config = dict(
    dataset='read English sentences (LibriTTS-R)',
    activation='silu',
    inner_norm=False,
)
Rows from block 3 of a small CTC audio transcriber, named by matrix and row number. Rows with one number within an expert belong to one neuron, the router's apart. Each number is 128 + 32 x the weight over its row's rms, rounded and kept within 0 to 255. All counts start at 0.
After each expert's rows are labels from the 100 clips, of 14848, where the router gives the expert most weight on average: "loudest band" is the band of the loudest frequency at the time of the peak. Only what is clearly more common there than usual is listed. The data: read English sentences (LibriTTS-R).
# router: router (model.blocks.3.mlp.router.weight, 32x256), inputs 0-127
# up: expert up (model.blocks.3.mlp.up, 32x128x256), inputs 0-127
# down: expert down (model.blocks.3.mlp.down, 32x256x128, transposed), outputs 0-127

# expert 7
router.7 [129 150 107  88 155 144 140 100  94 112 142 115 125 137 166 189 120  98 121 120 175 116 127 138 181 133 160  65 121 104 104 143  83  93 192 130  80 150 129 109 131  99 145 138 147 103 148 160 153 148 160 144 154 130 117 156 102 194 108  75 149 144 114  97  65 111 131 110 177  90 127 161  98 182 133  93 171 137 117 121 130  98  90  84  82  76 124 140 180 141 148 146  79 113  65 122  85 110  75 178 140 161 164  99 111 153  84 174 133 148 120 156 140 109 128 100 156  96  81 152 127 174 166 161 191 157 147 135]
up.0 [145  98 163 111 134 117  91 128 109 106 119 208 117 168 144  70 118 126 141 156 120 134 128 103 116 122 134 111 110  89 169 105 118 163 158 111 131 104 145 158 114 144  98 178  62 150  92 125 120  60 147  99 146 119  92 110 156 144 136 117 105 192 147 174 111 123 126 125 187 142 113 117  83  95  95 106 115 107 107 108 145 226 112 149 111  88  89 133 199 141  47 102 119 183 107 165 148 143 120 141 137 152  70 114 105 100 135 135 178 171 132 115 164 115 131 144 146 104 117 220 175  89  83  79  89 122 141 178]
down.0 [100  68 131 107  79 153  71 132  93 144  87 112 132 149 107 193 172 114 118 164 106 181 100 130 112 129  72 146 145 160  73 121 160 115  80 166 134 124 181 146 135 167 114 167 143 113  99 127 139 153 103 111 131 107 126 144 117 139 153  96 103 131 120  88 186 140 167 156  92 135 150 129 100 145 112 112 122 125 172 148 140 120  97  88 128  64 153 168 138 129 154  53 138 122 174 155  98 104 127 144 106 149 192 136 100  86 180 140 162 139 117 152 101 132 152  80 175 137 201 135 119 116 109 164 120  82 110 110]
loudest band: 500 to 1000 Hz

# expert 22
router.22 [ 86 105 126  87 122 122 181 137  87  88 155 181 131 160 132 152 122 123 114 117 141 111 104 115 179 142 129 114 170 140 112 121 109 127 142 167  76 118 140 102 161 101 133 176  82 139 164 152 115 160 195 149 169 176 106 174 153 147 157 166 189 192  92 111 108 123 102  91 138 170  79 160  64  84  70 139  53 124 146  65 107 122 101 171 106  94 111 134 109 139 125 106 117 132 151  74 136 147  87 113 187 127 120 124  82 164 155 142 114 162 136 169 174 117 107 138 106 143 133 184 159 167 119 134 136 155 124 154]
up.0 [115 144 161 105 193  61 137  89 162 157 145 115  71  89 104  96 186 134 135 166 171 111 123 107 122  85 140 155 149 143 172 147 178 255  53 184 103 104  92 125 122 169  68  88 138 159 132 111  88 159 174 110 132 166 101 138 143 141 197 183 100 105 172 177 117 107 118 149 126 153 148 116 218  97 173 131 120 160 173 104 127  93  63 118 182 109  97 119  43 147 112  91 148 154 137 112  94 151 114 161 107  79 109 134 167 134 135 122 156  92  90 125  65 197  84  84  95 103 144 147 130  96 156 181 130  98 132 189]
down.0 [117 144 132 104 115 143  81 134  92 135 145 114 141 189 133 154  76 106 139 126 104 140 133  97 120 150 105  96 181 116 159 115  81  99 145 131 148 137 178 116 104 115  84 190 103 125 110 155 137 144 105  88 101 163 168 124  80 153  87 117 126 106 125 144  83 103  41 158 178 151  34  86 111 110 122  96 101 138 173  67  99 166 122 116 130  84 109 166 148 178  68 169 130 153  98  98 140 101 168  87 138 145 189  86 130 161 103 120 217  74 144 169 119 113 145  92 188 176 172  99 174 150 125 162 163 127 101 123]
loudest band: 250 to 500 Hz

# expert 23
router.23 [ 61 179 148 105 130 141  74 153 123 187 157 128 131 140  99 101  90  80 170  83 117 134  80 176  50 114 113 128 107 163  95 111 130 153  88 102 128 121  72 156  71  97  79 155 146 175 140  75  77  75  87 225 113  89 118 161  95  94  81 134  81 172 147 109 137 118 149 140 137 144 147  88 186 162 167  83 165  79 109 179 104 156 151 139 184 153 136 107 128 134  94 111 134 107 121 167 112 140 118 162 114 129 136 177 131 137 178 159 146 115 126 107 106  96 100  69 144 100 127 128  84 133  80 183 102  92  94 164]
up.0 [118 144 166 121 128 116 142 128  85 126 105 123 103 122  84 109 175 189 114 142 118 167 150 150 202 167  46 133 125 150 120 153 162 105  85 183 137 127 110 125 135 151  97 146 102 102 160 114 146 149 188 156 134 214 123 117  95 150 106 139 149 143 157  84 124  96 179 176 111 132  94 170 114 132 172 118 134 155 103  56 177 194 135  98 122 107 144  76 129 154 118  99  77 116 134 156  85 127  99 163 129 119 124 145 137  98 136 137 114 149 106 112 115 172 139 117 135 164 112  65 148  90 160  85  93 133  96 119]
down.0 [ 75 155 158 190 125  87 123 106 193 123 159 102 129 193 218 123  97 118 133 102 111 118 118 103 105 140 163 147  95 113 144  70 103 171 123 173 164 192  67 136 132 180 123  96 150 122 105 129 137  49 139 134 123 101 129 156  93 106 109 138 102 113  89 154 159 157 116 122  84  90 193 106 111 175 133 156 137 129 130 117  77 150  77 155 126 202 103 117 106 128 168 102 134 122 159 137 151 132 149 113 166 180 126  94 125 175  87  68  84 132 142 131 129  96 107 131  75 175 135 131 153  87 127 107  76  99 162  49]
loudest band: 250 to 500 Hz

# expert 24
router.24 [186 108 107  93 130 114 159 113 131 100  93 107  98 146 150  95 156 137 122 164 128 113 120 119 171 166 106 155 170 133 174  90 108  74 106 167  91 142 155 113  99 143 147  63  91 158  56 111 130 108 167 126 121 114  82 130 104 133 102  91 109 151 150 164 171 136  70  91 128 161 129 132 141 125 135 118 125 132 150 135 123 174 172  97 141 140 150 124 158  70  70 100 174 134 122 125 127 192 110  89 179 129 181 141 103  73 138 133 138 114 121 149  81 161  73 144 134 163 106 105 136 148 164 144  89  70  94 111]
up.0 [128 145 153 164 138 198 138 105  64  80 147 172 168 167 139 106  82 123 186  47 110 103 201 131 127 132  93 177 104  95  65 109 169 161 140  92 134 115  88 123 174  98 130 129 134  83 127 131 113 172  93 153  83 138 138 142 126 143 107 204 137 163 130 139 105 165 122  98 106  95 125  82 146 151 144 111 137 160 124 110 100 164 147 128 117 173 147 146  66 148 147 117  99 131 187 126  97  73 174 132 188 117 125  87 111 136 204  91 117 135 142 184 146 149  98 161 116  82 155 169 169 100  83 132 136 100 194 114]
down.0 [144 127 193 141  84  94  77 154  64 126 122 107  83  92 136  90 174 101 113 140 145 137  69 163 162  98 135 122 136 106 143 129 135 195  77  64 135 128  87 130 142  98 126 122 164 159 152 178 129 150 132 165  95 112 184 118 115 115 122 164  82 105  81  96 109 110 138 199 136 153 118 120 123 122 125 148  87 151 116 138 135  90 134  88 195 123 106 128 155 170 154 155 140 153 156 137  89 118 143 100 127 100 120  85 141 108 155 140 110 169 156 137 116 148 173 122 185 164 154  92 172 121  68 188 174 139 135 155]
loudest band: 4000 to 8000 Hz

# expert 18
router.18 [123  98 174 109  88 140 164 138 182 149 160 187 154 132 134 167 112 156  75 173 166 182  91 141 105 103  83 100  89 126 107 102 134  76  81  96 131 140 165 116 130 105 205 127 128  85 114 156 116 137 110  80 111  76 162 181 124 108 128 140  87 119 144 146 169 161 165  68 171 122 169  95 169 204 172 116 130  70 104 151 151 174  80 105 109 180 126 140 150  79 172 170 105 175  87 100 125  85 170  86 208 137 167  83 120 155 121 120 188  71 171 110 112 100 119 124 189  74 133 139 133  98 163  85  62 111 185 151]
up.0 [150 155  93 166 115 174 147 102  91 161 111 101 181 148 155 121  73 131 120  89  69 111 123 158  82 116 109 155 121 117 143 169 126 175 168 162 107 123 100 132 111 132 105 166 145 151 173 129 176  85  75 137 136  97 128 178  95 111 104  86 122 129 137 112  74  94 159 126  81 166 137 203  76 126 116 119  98 102 106  65  82  85 151 150 167 123 139 170  89  82  92 161 127  98 132 166 135 123 146 132  83 154  72 119 164 145 144 134 137 171  97 132 136 149  89 103 115 140 128 181 123 165  74 137 115 135 139 147]
down.0 [ 72 112 109 114 182 100 131 145 100  93 144 160 125  71 108 130 156 110  41 133 153 130 149 153 133 104 223 152  86 111 155 126 152 126 122  86 136 133 202 148 141 150 127 122 108 142 141 101 133 102 215 145 142 157 109  76 124  98 145 106 150 122 154 161 174 142 127  96 128  81  74 105 132 159 138 207 114 121 114  89 176 126 144 120 106 124 107 112 138  94 145 140  70 147 134 176  75 174 170 101 192 142 124 120  82 166  94 118  99  89 158 121  91 181 126 139 138 137 113 120  86 104 133  72 169 142 111  95]
loudest band: 250 to 500 Hz

# expert 15
router.15 [ 81 194  82 114 173 141  78 163 110 130 169  93 194 115  65  85  72 157 146 129 152 132 153 151 101 139 159  86 123 127 180 162  86  98 143 106 133 106 118 103 124 122 151 184 119  84 160 181 107  86 121 105 147 133 131 131 112 179 120  97  80 101  90 128  79 123 133 216 114  69  73 154 101 134 166 143 164 138 130 143  76 139 148 136 114 102 131 153 121 154 118  90 189 128 122 130  90 109  48 115 115 123  91 161  42 149 134 156  80  83 109 173 118  93 130 136  93 141 151 188 131 111 148 123 145  82 102  94]
up.0 [132 156 154 184  84 153 130 148 134 161 175 102 167 121 135 152 128 110 127  82 160 127 172 109  55 132 155 112  93  94 166 107 142 158  79 122 123 128  82 180 130 139 116  98  81 121 123 130  95  89  67 110  92 142 110 172  98 147 168 142 121 129  86 132 120 118 142 146 134  83 122 133 139 118 140 156 109  93 152 145 151 139 160  85 197 110  91 120 134 118 122 111 108 178 114 186 129 138 117 164 127 105 168  61 157 161 158  52 110 116 154  89 161 147 151 104 127 139 103 132  72 184 208 138 214 196 167 178]
down.0 [106 158 116 141  80 109 103 154 130  80 151 176  90  84 167 169 146 142 167 137 186 150 146  82 132  74  62 148 143 131 153 155  99 130 164 150 147 150 145 126 151 128  77 130 157 145  99 165 129 109 190 109 194 117  77 172  63 129 101 178 168 136 147 107 151 137 106 141 118 119 126 159  90 117 114  77 193 157 105 156 226 136 191 115 134 135 124 187  95 125 134  96 122 116  90  81 106 135 109 126 150 116 139 166 144 158 143 140 145 163 141  89 138 173 113  87 101 141 180 119 175 174 131 103 170 125 101 125]
loudest band: 250 to 500 Hz

# expert 11
router.11 [165 114 108 149  96 103 179  71 146 176 129  74  65 138 117 122 173 174 110 123 137  95 160  96 113  90 133 147  80 120 156 111 131 121 125 138 149 110 131 119  92 152 126  69 144 126  99 113 113 167 115  77 117 142 139 138 188 170 107 153 125 119  97 141 144 159  95 129 173 165 192  74 149 120 133 143  65 118 128 106 127 224 176  95  97 101 160  92 195 104  91 103 131 150 144 186 113 159 201  71 128 130 125 139 183  90 156 121 122 122 103 123 105 129 144 149 135 150 123 117 144  91 102 124 143 118 139 152]
up.0 [154 132  67  86 115 116 103 151 139 108  75 127 120 148 148  93 135  93 166 135 147 139 165  91 187 213 118 142 105 121 108 133  93 118 154  99 118 118 127 169 126 150  91 130 169 130  88  74 101  99 155  77 103 113  50 149 132 116 153 159 148 146 102 143 124  80 181 154 143  95 159 103 170  76  73  98 107 168  70 157 105 130  86 123 120 115 124 100 127 105  97 172 101  93 150 147 140 128  85 171  73 120 143 115  92 121 145 123 178 105 159 114  90 174 109 117 158 101 190  72 117 163 149 112 141 130 149  77]
down.0 [147 116 163 134 110 139  99 129 155 158  89 103 121 166 216 122 173 204 109 111 137 127 140  60 158 161  86 177 136 166 118 119 192 160 176 142 154 128 101 107 121 119 110 119 158 107 158 114 151 179 161 112  87 115 176 142 152 118 148  67 134 145  57  69 143 121 106 170 179  99 163  94 118  82 100 121  98  91  81 145 101 159 142  72 128 126 123 136 142  79 135 120 118 169  89 107 165 167 151 153 157 133  86  95 124 155 121 133 164 158 124 122  97  77 143 115 145  95 125 132 102 100  95 211 129  69 143 124]
loudest band: 2000 to 4000 Hz; 4000 to 8000 Hz

# expert 13
router.13 [130  76 143 108  88 130 170 126 145 120 162 165  78 138 108 151 146 179 147  99 114 123  64 140  93 155 149 131 163 142 179 116 149 160 163  97 100  81 134 139 130 122 102 146  98 120 132 173 115 105 154 132 186 204 106 155 141 143 176 183 181 163 139 116 136 178 170  92 150 169  94 129 112 141 129  92  81 116 143 104  97 117  80 150 111  85 115 152 116 114 194 127 160 110 178 102 131 131 190  85 164 108 196 125  98 190 104 125 180 191 120 140  87 135 110 161 128 100  72 154 111 140 159 135 151 151 145 134]
up.0 [ 40 172 130  69 124 150 136 139 131 112 138 105 113 133  97 130 187 131 102 151 146 129 105 133 106 106 146  79  94 104  46 156 138 102 111 157  99 109 167 120 116 112 163 128 198  62 102 140  80 225 124 166 103 145  95 104 126  83 168  99 143  98  65 138 161  78 137 127 110 133 119 121 121 123 111 156 105 185 136 157 220 150  99 126 130  81 123  53 128 115 124 124  86 129 111 167 159 128 157 130 163  80 132 154 169 123 156 135 124  75  85 126 118 166 192 172 131 138 147 115 106 115 144 103  96 127 168 156]
down.0 [159  82 155 165 123 123  99 122 151 150  97 180 111 183 163 117 155 122 175  91 160 167 133 104 107 116 133 129 171 173 109 131 127 185 127 135 132 162  97  90 103 206  50 139 186 147 105 136 140 135 106 136 121 162 169 132  90 158 153 163 125  93 142  95 125 117  34  67 144 110 145 157 151  54 148 165 163  82 117  89  97 143 152 185  95 160 131 179 140 180  95 200 113 124 109  87 170 152 150 120 156  89 133 129 178 103  42 146 163 126  75 187 137 125 120  81 159 108 143 138 144 149 144 146 205 137 123 157]
loudest band: 250 to 500 Hz

# expert 5
router.5 [146  82 110 149 134 113 186 104 173 131  98 189 137 131 123 126 190 169 109 131 158  90  69 103  97 152 127  78 156 100 235  94 112  76 116 138 146 109 142 118 161 151 118 117 116 115 155  75 152 100  69 101 150 124 152 134 141 109 106  85  88 156 164 117 126 135 111 104  95 173 150 114 147 120 158 144 125 141 131 154 123  66 159 101 153  91 137 126 178 131 129  69 143 169  89 102 134 208 132 119 135 143 123 129 118  65  99  93 130  80 106  78 100 140 107  96  82 159 117 109 114 170 155 101  87 157 103 148]
up.0 [111 118 127 108  82 129 149 135 125 136  91 118  92 108 117  96 146 119 125 154  93 146 142 123 119  79 150 144 125 134 101 111 160 120 154 124  63 120 133 132 120  99 120 133 130  92 142 142 137 175 122 129 121 127 158 158 116 133 159  51 166 141 118 124 111 149 191 196 150 122 176  73 134 164 110 144  99 214 174  92 139 134 141 114 180 117 105 111  63 116 182 169 149 118  95 112  99 117 114 181 155 104 115 164 128 100 156  75 124  90 124 143  87  91 153  61 157 134 148  98 142 171 140 121 167 106 128  90]
down.0 [133 126 127 111 142 119 126 138 128 155 179 158  93 183  66 120 117 136  88 119 124  96 108 143 100 191 129  89 134 136 182 162  98 167  85 173  83 127 105 141 118 130 184 139 159 123 108 105 180 112  66 137 105 131 126 151 149 144 149 133  50 163 106 161  70 157 108  78 179 149 147 120 137 113 118 147 147  97 114 105 151 138 156 154 112 114 146 110  77 133 115 141  55 147 142 104 165 122 159 149 157 130 148 144 141 116 128 135  86 127 172  97 151  67 119 150  86 138 147 145  80 114 122 149 147 169 185 110]
loudest band: 4000 to 8000 Hz

# expert 6
router.6 [103 215  91 156 151 116  78 118 133 165 145 102 181  73 134 157 134 154 153 120 158  94 138 118 183  99  92  87 143 133 146 130 113 147 114 129  87 149 139 137 161 159 109 165 152 117 134 132 127 143 118  90 150 135 138 137 109 136 119  74 139  94 179  91  84  95 141 134 123 105 136  99 157 156 178  76 180  93 117 144  91  85  86  97 173 118 110 164 153 120 118 125  89 104 102 123  86 106 124 170 105 149 131 112 106 114 132 179 141 119 162 144 115 162  93  93 126 104 104 103 103 121 140 177 188 105 154 188]
up.0 [155  90 132 133  43  94 109 136 126 116 159 165 131 118 107 115 162 174 159 153  45 119 131 129 109 105 171  83 140 154 168 136 168 104  87  93 119 155 121 170 202 117 174 122  89 156 180 150  84 115 140 120 135 111  87 161 102 135 153 109 131 115 136 151 154 151 162 102  52 140 169 168  97 135 119 179 120 129 140 224 120 160 134 130  99 120 140 109  81 146  97 181 136 106 134 134 167 147 141  78 146  65  96  92 135 182 165  59 188 111  79 140 150  96 196  86  78 128 167 103  97 176 119  90 128 140  96 102]
down.0 [ 84  79 145  82 138 152 124 113 118  87 109 174 142  81 118 201  95 111  93 151  94 152  97 124 117 103 169 133 161 158 132 165 160 156 145  85  83 102 113 137 128 106 153 129 100 118 120  84 159 120 140  70 152 134 114  78 168 132 139 158 154 102 154 122  86 192  56 123 136 124 129  94 188 109 128 122 118 120  92 101 144 193 127 174 147 100 124 101 119  74  88 146  98 118  91 133 133 136 164 144 156  61 118  98 120 121 109 100 147 106 110 133 144 139 114 149 174 137 131 119 119 165 139 174  74 158 165 119]
loudest band: 500 to 1000 Hz

# expert 2
router.2 [145 125 174 122  89 129 140 149 110 163 181 114  86 135 143 106 182  71 116 122  79 144 107  99 116 107  88 132 154 142 124 125 183 134  87 123 125  91 164 125  98 143 182 107  96  80 125 134 100 136 114 138  70 120 147  94 160 126  97 164 125  54  77 162 142 159 103 162 157  95 164  99 156 187 143  66 181 137 181 130 113 170 156 130 133 195 162  69 133 137 136 111 132 128 168 126  61  50 206 107 144  77 126 148 185  65 167  83 128 191 152 156  98 171 130 126 106 110 114 108  97 134  84 151  93  90 198 199]
up.0 [114 180 157 175  87 205  97 174 133  82 132  61 134 159 117 155 153 113 117 130 153 178 185 130 102 135 167 166 115 116 124 112  76  86 130 126 170 100 122 108 104 131 133 123 120 115 156 130 140  75  85 147 168 115 126 117 184 195 128 165  95 116 132 194  88 160 144  90 152 143 126 130 128 126 139 121 144 164 120 150 117  80 123 150 173  99 118  99 104  95  73 170 127 161 108 129 180 189  93 113  60 104 166 118 128 148 132 124 196  95 154 152 125 170 173  94  64 132 186 102 150 191 124 106 117 185 105 154]
down.0 [140  71 189 156 128  97 166 124 128 111 170 140 111 133 214 127 115 139 120 123 103 136 104 132 132  63  65  90 168 103 146 133 201 151 103 100  65 115 149 166  95  94 137 116 101 116  74 152  43 162 113 141 107 153 181 108 123  85  87 100  80 104 159  87 122 136 126 151 125  94 167 187 104 117 167 133 133  71 154 123 160 135 110  79 135 162 172 157 160 114 140 116 144 106 167 163  77 150 142 167 202 141 116 122 164  83 137 125 141 125 142 131 156 123 115 109 194 169 188 147 124 110  86 135 156 139 136 123]
loudest band: 1000 to 2000 Hz

# expert 0
router.0 [136 126 166 117 115 120 141 116 116 166 173 128 137 155 141 155 103  80 148 147 107 148 118 100 104 147  52 148 111 108 119 144  78  99 132 148 146  65 123 161 176 176  63  77 139 108 103 118 184  81  94 125 126 135 158 103 186 123 162 134  91 165 166 125 163 146 107 173 119 124  98 178 154 118  92  97 159 131 134 180 142 109 140 129 155 126  93 143 144 126 139 106  82 141 140 168  90  72 119 191  87 119 123 149 118  77 130  88 126 145 149 183 164 167 104  59 111  66 129 103 119 168 131 146 172 153 106 224]
up.0 [117 148 126 128 164 135  84 163 152 128 138  50 107 126 126 149 112 124  89 140 136  75 100 144 110 111 168 145 132 151 124  84 157 101 136 127 156 112 133 172 119 143 130 126 100 102 139  95 141 118 124 148 229 128  76  99 150 151 160  93 156  76 139 149 151 125 158 117 138  81 127 126 105  94 162 123  80 150 101 150 117 130 221 112 213 100 121 160 125 140 128  78 137 111 135 138 131  97 107 105 134 163  93 152 144 114 115 165 155  92  91 116 107 177 127 118  94 189 126 119  88 112 116  74 152 143 161 121]
down.0 [156 152 158 111  68 207 127 128 122 164  50 102 138 156 111 139 155 115  88 121  81 139  97 134 132 129 148 121 100 100 151 100  87 121 103  86  73 162 107 107 102 117 127 118 126 152 145 155 138 164 105 150  93 114 191 154  42 116 170 154 145 125 139  86 123 182 110  91  97  86  77 104 132 164 159 138  81 103 187 100  79 127 113 167 158 109  96 170 165 120  72 108  66 168 133 111 109 125 138  99 161 105 125 123 130  92  56 133 157 188  95 155 166 103 118 117 190 137 134 100  41 144 102 181 138 134 134 109]
loudest band: 1000 to 2000 Hz

# expert 16
router.16 [146 105 119 159 103 114  74 157 129 142 141 184 175 137 112 158 130 103  76 159 106 116  74 112  67 129 145 106 118 126 135 166 129 130 119 101 145  87 177 120 118 170 188  93 101 107 156 130 105  95  84  91  77  84 110 169 145 164  87 167  98 143 157 138 137 130 137  95 114  56 133 118 176 168 188 127 167 101 128 158 141 134 166 120 180 128 185 105 112 134 134 140 115 171  63 154 165 164 113  97 128  73 155  92  98  81  75  87 114  78 168 136  92 119 142 129  99 172 148 140 100  73 105  86  93 129 137 133]
up.0 [155 129 134 104 164 107 130 130 113 120  67 175 154 165 140 137  95  99 191 120 127 223 150 134 169 148 103 186 157 192 121 103 128 151  91 153 139 118  93 125 116 151 154 153 175 166 100 125 152 117 155 102 120 143  69 136 107 124 137 145  72 113 170  68 121 144 155 169  87  79  84 100 161 101 169 121 135 106 134  70 117 216 105 193 131 115 152  70 139 141 171 116 129 141 110 211 154 125 147 127 162 144  57 196 168 140  65 160 113 152  81 117 109  96  82 131 177  92 121 123 116 135 114 102 123  90 159  91]
down.0 [187 128  94  92 109 192 116 148 113 113  96  65  89 165 132 190 163 138 126 112 135  92 140  89 141 163 109  89 109 132 109 155 101 170 101 122 187 127 155  64 102 106 145 108 137 165 189 163 194 145 125  87 161  89  82 184 143 158 111  86 144  96 127 145 166 117 156 130 170 126 118 150  97 101  62  21 117  76 164 156 135  63 121 129 180 171 130 119 155 106 108 160 103  75 103  98 108 132  59 188  75 132  64  74 101 169 122 135 153 117 157  99 148 167 129 148  97 104 125 118 167 101 124 144 156 138 168 116]
loudest band: 4000 to 8000 Hz

# expert 9
router.9 [114  79 101  85 147  57 116  91 183 113  82 100 153  75  92 128 189 195 112 133 164 111 159 171  79 196 142 142 117 130 143 124 139  98  93 144 126 146 119 113 116 115 100  76 122 150 120 125 180  74 120 117 119 124 113 102  59  81  79  65 104 114 137 185  73  66 116 117  57 157 109 141 101 106 171  77 151 123 154 105 146 185 173 100 134 102 115 126 134  96 153  86 154 157 136  73 130 155 125 144 147 127 172 125 101  90 118 116 117 118 105  98 120 117 134 107 124 122 152  77 103 160 185 105 116 168 153 138]
up.0 [107 147  67 150 132 128 170 173 116 115 142 146 103 102 100 164 112 118 110  97  10 203 114  80 109 107 137 165 148  72 135 134 151 188 117  82 122  77  74 143 161 122 167 143 140 120 138  83  93 107 163 116 189 125  88 126 136 154 104 149 167 140 156 145 103  63 159 125 128  92  92  69 118 153 115  84 101 100 169 110 157 135 106  92 136 139  90 159 103 120  99 108 130 115 161 126 119 136 115 186  99 147 126  36 146 170 187 121  86 197  85 128 105 108 106 135 144 137 124  95 176 164 145 128 186  97  84 159]
down.0 [169 165  96 175 149 123 115 178 131 139 197 144 104 143 156 188  99  97 115 165 156  78  59 120 123 156 103  80 151 108 102 103  49 108 143 157 129 110 120  92 137  93 157 179 160 134  94 110 141 177 127  96  69 145 102 208  92  91 115 123 135 138 159 162  90 130 129 116 128 134 171 137 166 124 124 126 117 110 157 121 117  70  64  76 127 116 112 109 117 113 123 175  99 143 121  82 113 157  87 134 147 179 100 115 106 168  99  90 163  88 128 140 170 175 105 171 187 198 128  97 135 125 163 173  64  82 189 161]
loudest band: 4000 to 8000 Hz

# expert 28
router.28 [ 96 174  93 135 132  99 113 167 124 131 112 130 163  92 159 142 145 167  85 136 112  72 138  58 137  99 177 116 146 198 174 112 122 113 145 131 123 198  69 118 176 117 164 142 109 158 121 173 144 108 128 114 182 114 145 154 143 170 141  82 148 166 147 148 154 118 111 185  41 109  55 126 132 142 102 106  71 154 126 166 141  79 102 151 131 151  89 126  83 101 113 135 166  81 128  76 140  86  97  79 127  97 149 164 163 141 116 141 149 110 162 168 174 129 195 120 163 166 143  70 202 134 162 129 143 105 105  94]
up.0 [211  57  89  81 178 141 178  97 168  90  83 142 162 110 132 134 151 160  89 108 157 117 146 133 154 171  96 155 157  99 155 151 157 109 166 108 156  45 150 145  89 130  98 123  99 158 114 149 112 114 174 116 151 144 108 147 174 136 118 171  85 101  85 153 171 120 103  26 152 171 133 191 162 100 130  98 149 139 153  96 139 147 126 130 123 106 168 128 207  99 118 131 102 108 148 139 190 108 116 124  86 147  95 149 118 104  95  64  96 110  75 140  80  71 144 156 114  89  84 218 120 180 130 141  87 157 101 136]
down.0 [155 120 121 145  93 152 140 149 109 125  82 163 178 150 135 106  90 121 101 125 157 147 132 108 140 137 179 172 138 114 124 152 115 138 113  39 181 100 101 120 129  59 117 172 128 154 113 119 144 177 138 106 157 101 107  57 166 139 143  84 110 174 114 165  76 118  64 156 124 139  62 107 116  81  99 146 119 114 117  84 180 139 141 150 146 102 159 188 150 125 138  80 113 128 128  96 185 131  98 144 149 147 112 160  97 120 105  86 130 132 133 161  62 115 131 153 100  89 148 131 136 136  99  87 107 121  83 116]
loudest band: 250 to 500 Hz

# expert 17
router.17 [ 71 165  95 126 172 153  63 137 131 100 131  97 136 111 125 138  93 103 164  71 171 125 109 173 164 117 124 128  97 123 157 166 150 119 103 144  94 176 175 122 167 104  91 140 175 141 175 138 125 184 100 177 166 137 111 133 119 109 133  98 127 137 151 113 115  93 136 141 112 137 100 107 102 111 155  98 165 132 126 142 112 129 132 171 153 126 134 121 137 168  97  81 129  94 134 152  70 102  98 195 115 163 137 152 141  61 151 141  77  85 109 107 164  78  78 151 139  99 103 152  93  99 101 199  96  91 110 111]
up.0 [110 142 116 124 146 108 152 147 122 154 152 142 170  77 151  65 209 113 144  79 119 143 185 152 117 181  79 175  88 114 174 196 146 134 112 136 170 158  99  94 132 216 107 124  79 135 131 124 120 142 143 139 142 119 167 134 151 130 113 151  89 114 140 129  96 119 134 164 102  96 116 147 165 142 143  95 150 103  98  70 183 146  93 113 152  69 128 108 123 161  91 108 180 120 198 166 101 129 160 124 154  34 243 112 165 143 120 214  87 153  88  89 111 142 113 108 159  98 109 126  60 115 121 159 106  82 107 159]
down.0 [120 101 175 159  94 118 164 115 145 158 143 150 124 205 147 147  75 138  92 128  85 113 121  95  99  83 163 112 150 129  45  93 186 154 159 151 120  98  77  82 123 113 111  78  86 149 127 138 153 113 110 105  70 105 136 178 142 156  91 127 116  96 148 123 132 133  97 128 151 143 190 120  96 114 168 140 114 115  95 178  96 106 156 153  98 114 129  93 109 110 140 170 142 174 132  54  96 114 151 110 122 193 111 120 115 160  84  81 101 186 120 153 159 150 134 125 159 213 114 131 189 141 139  54 167 133 157 139]
loudest band: 500 to 1000 Hz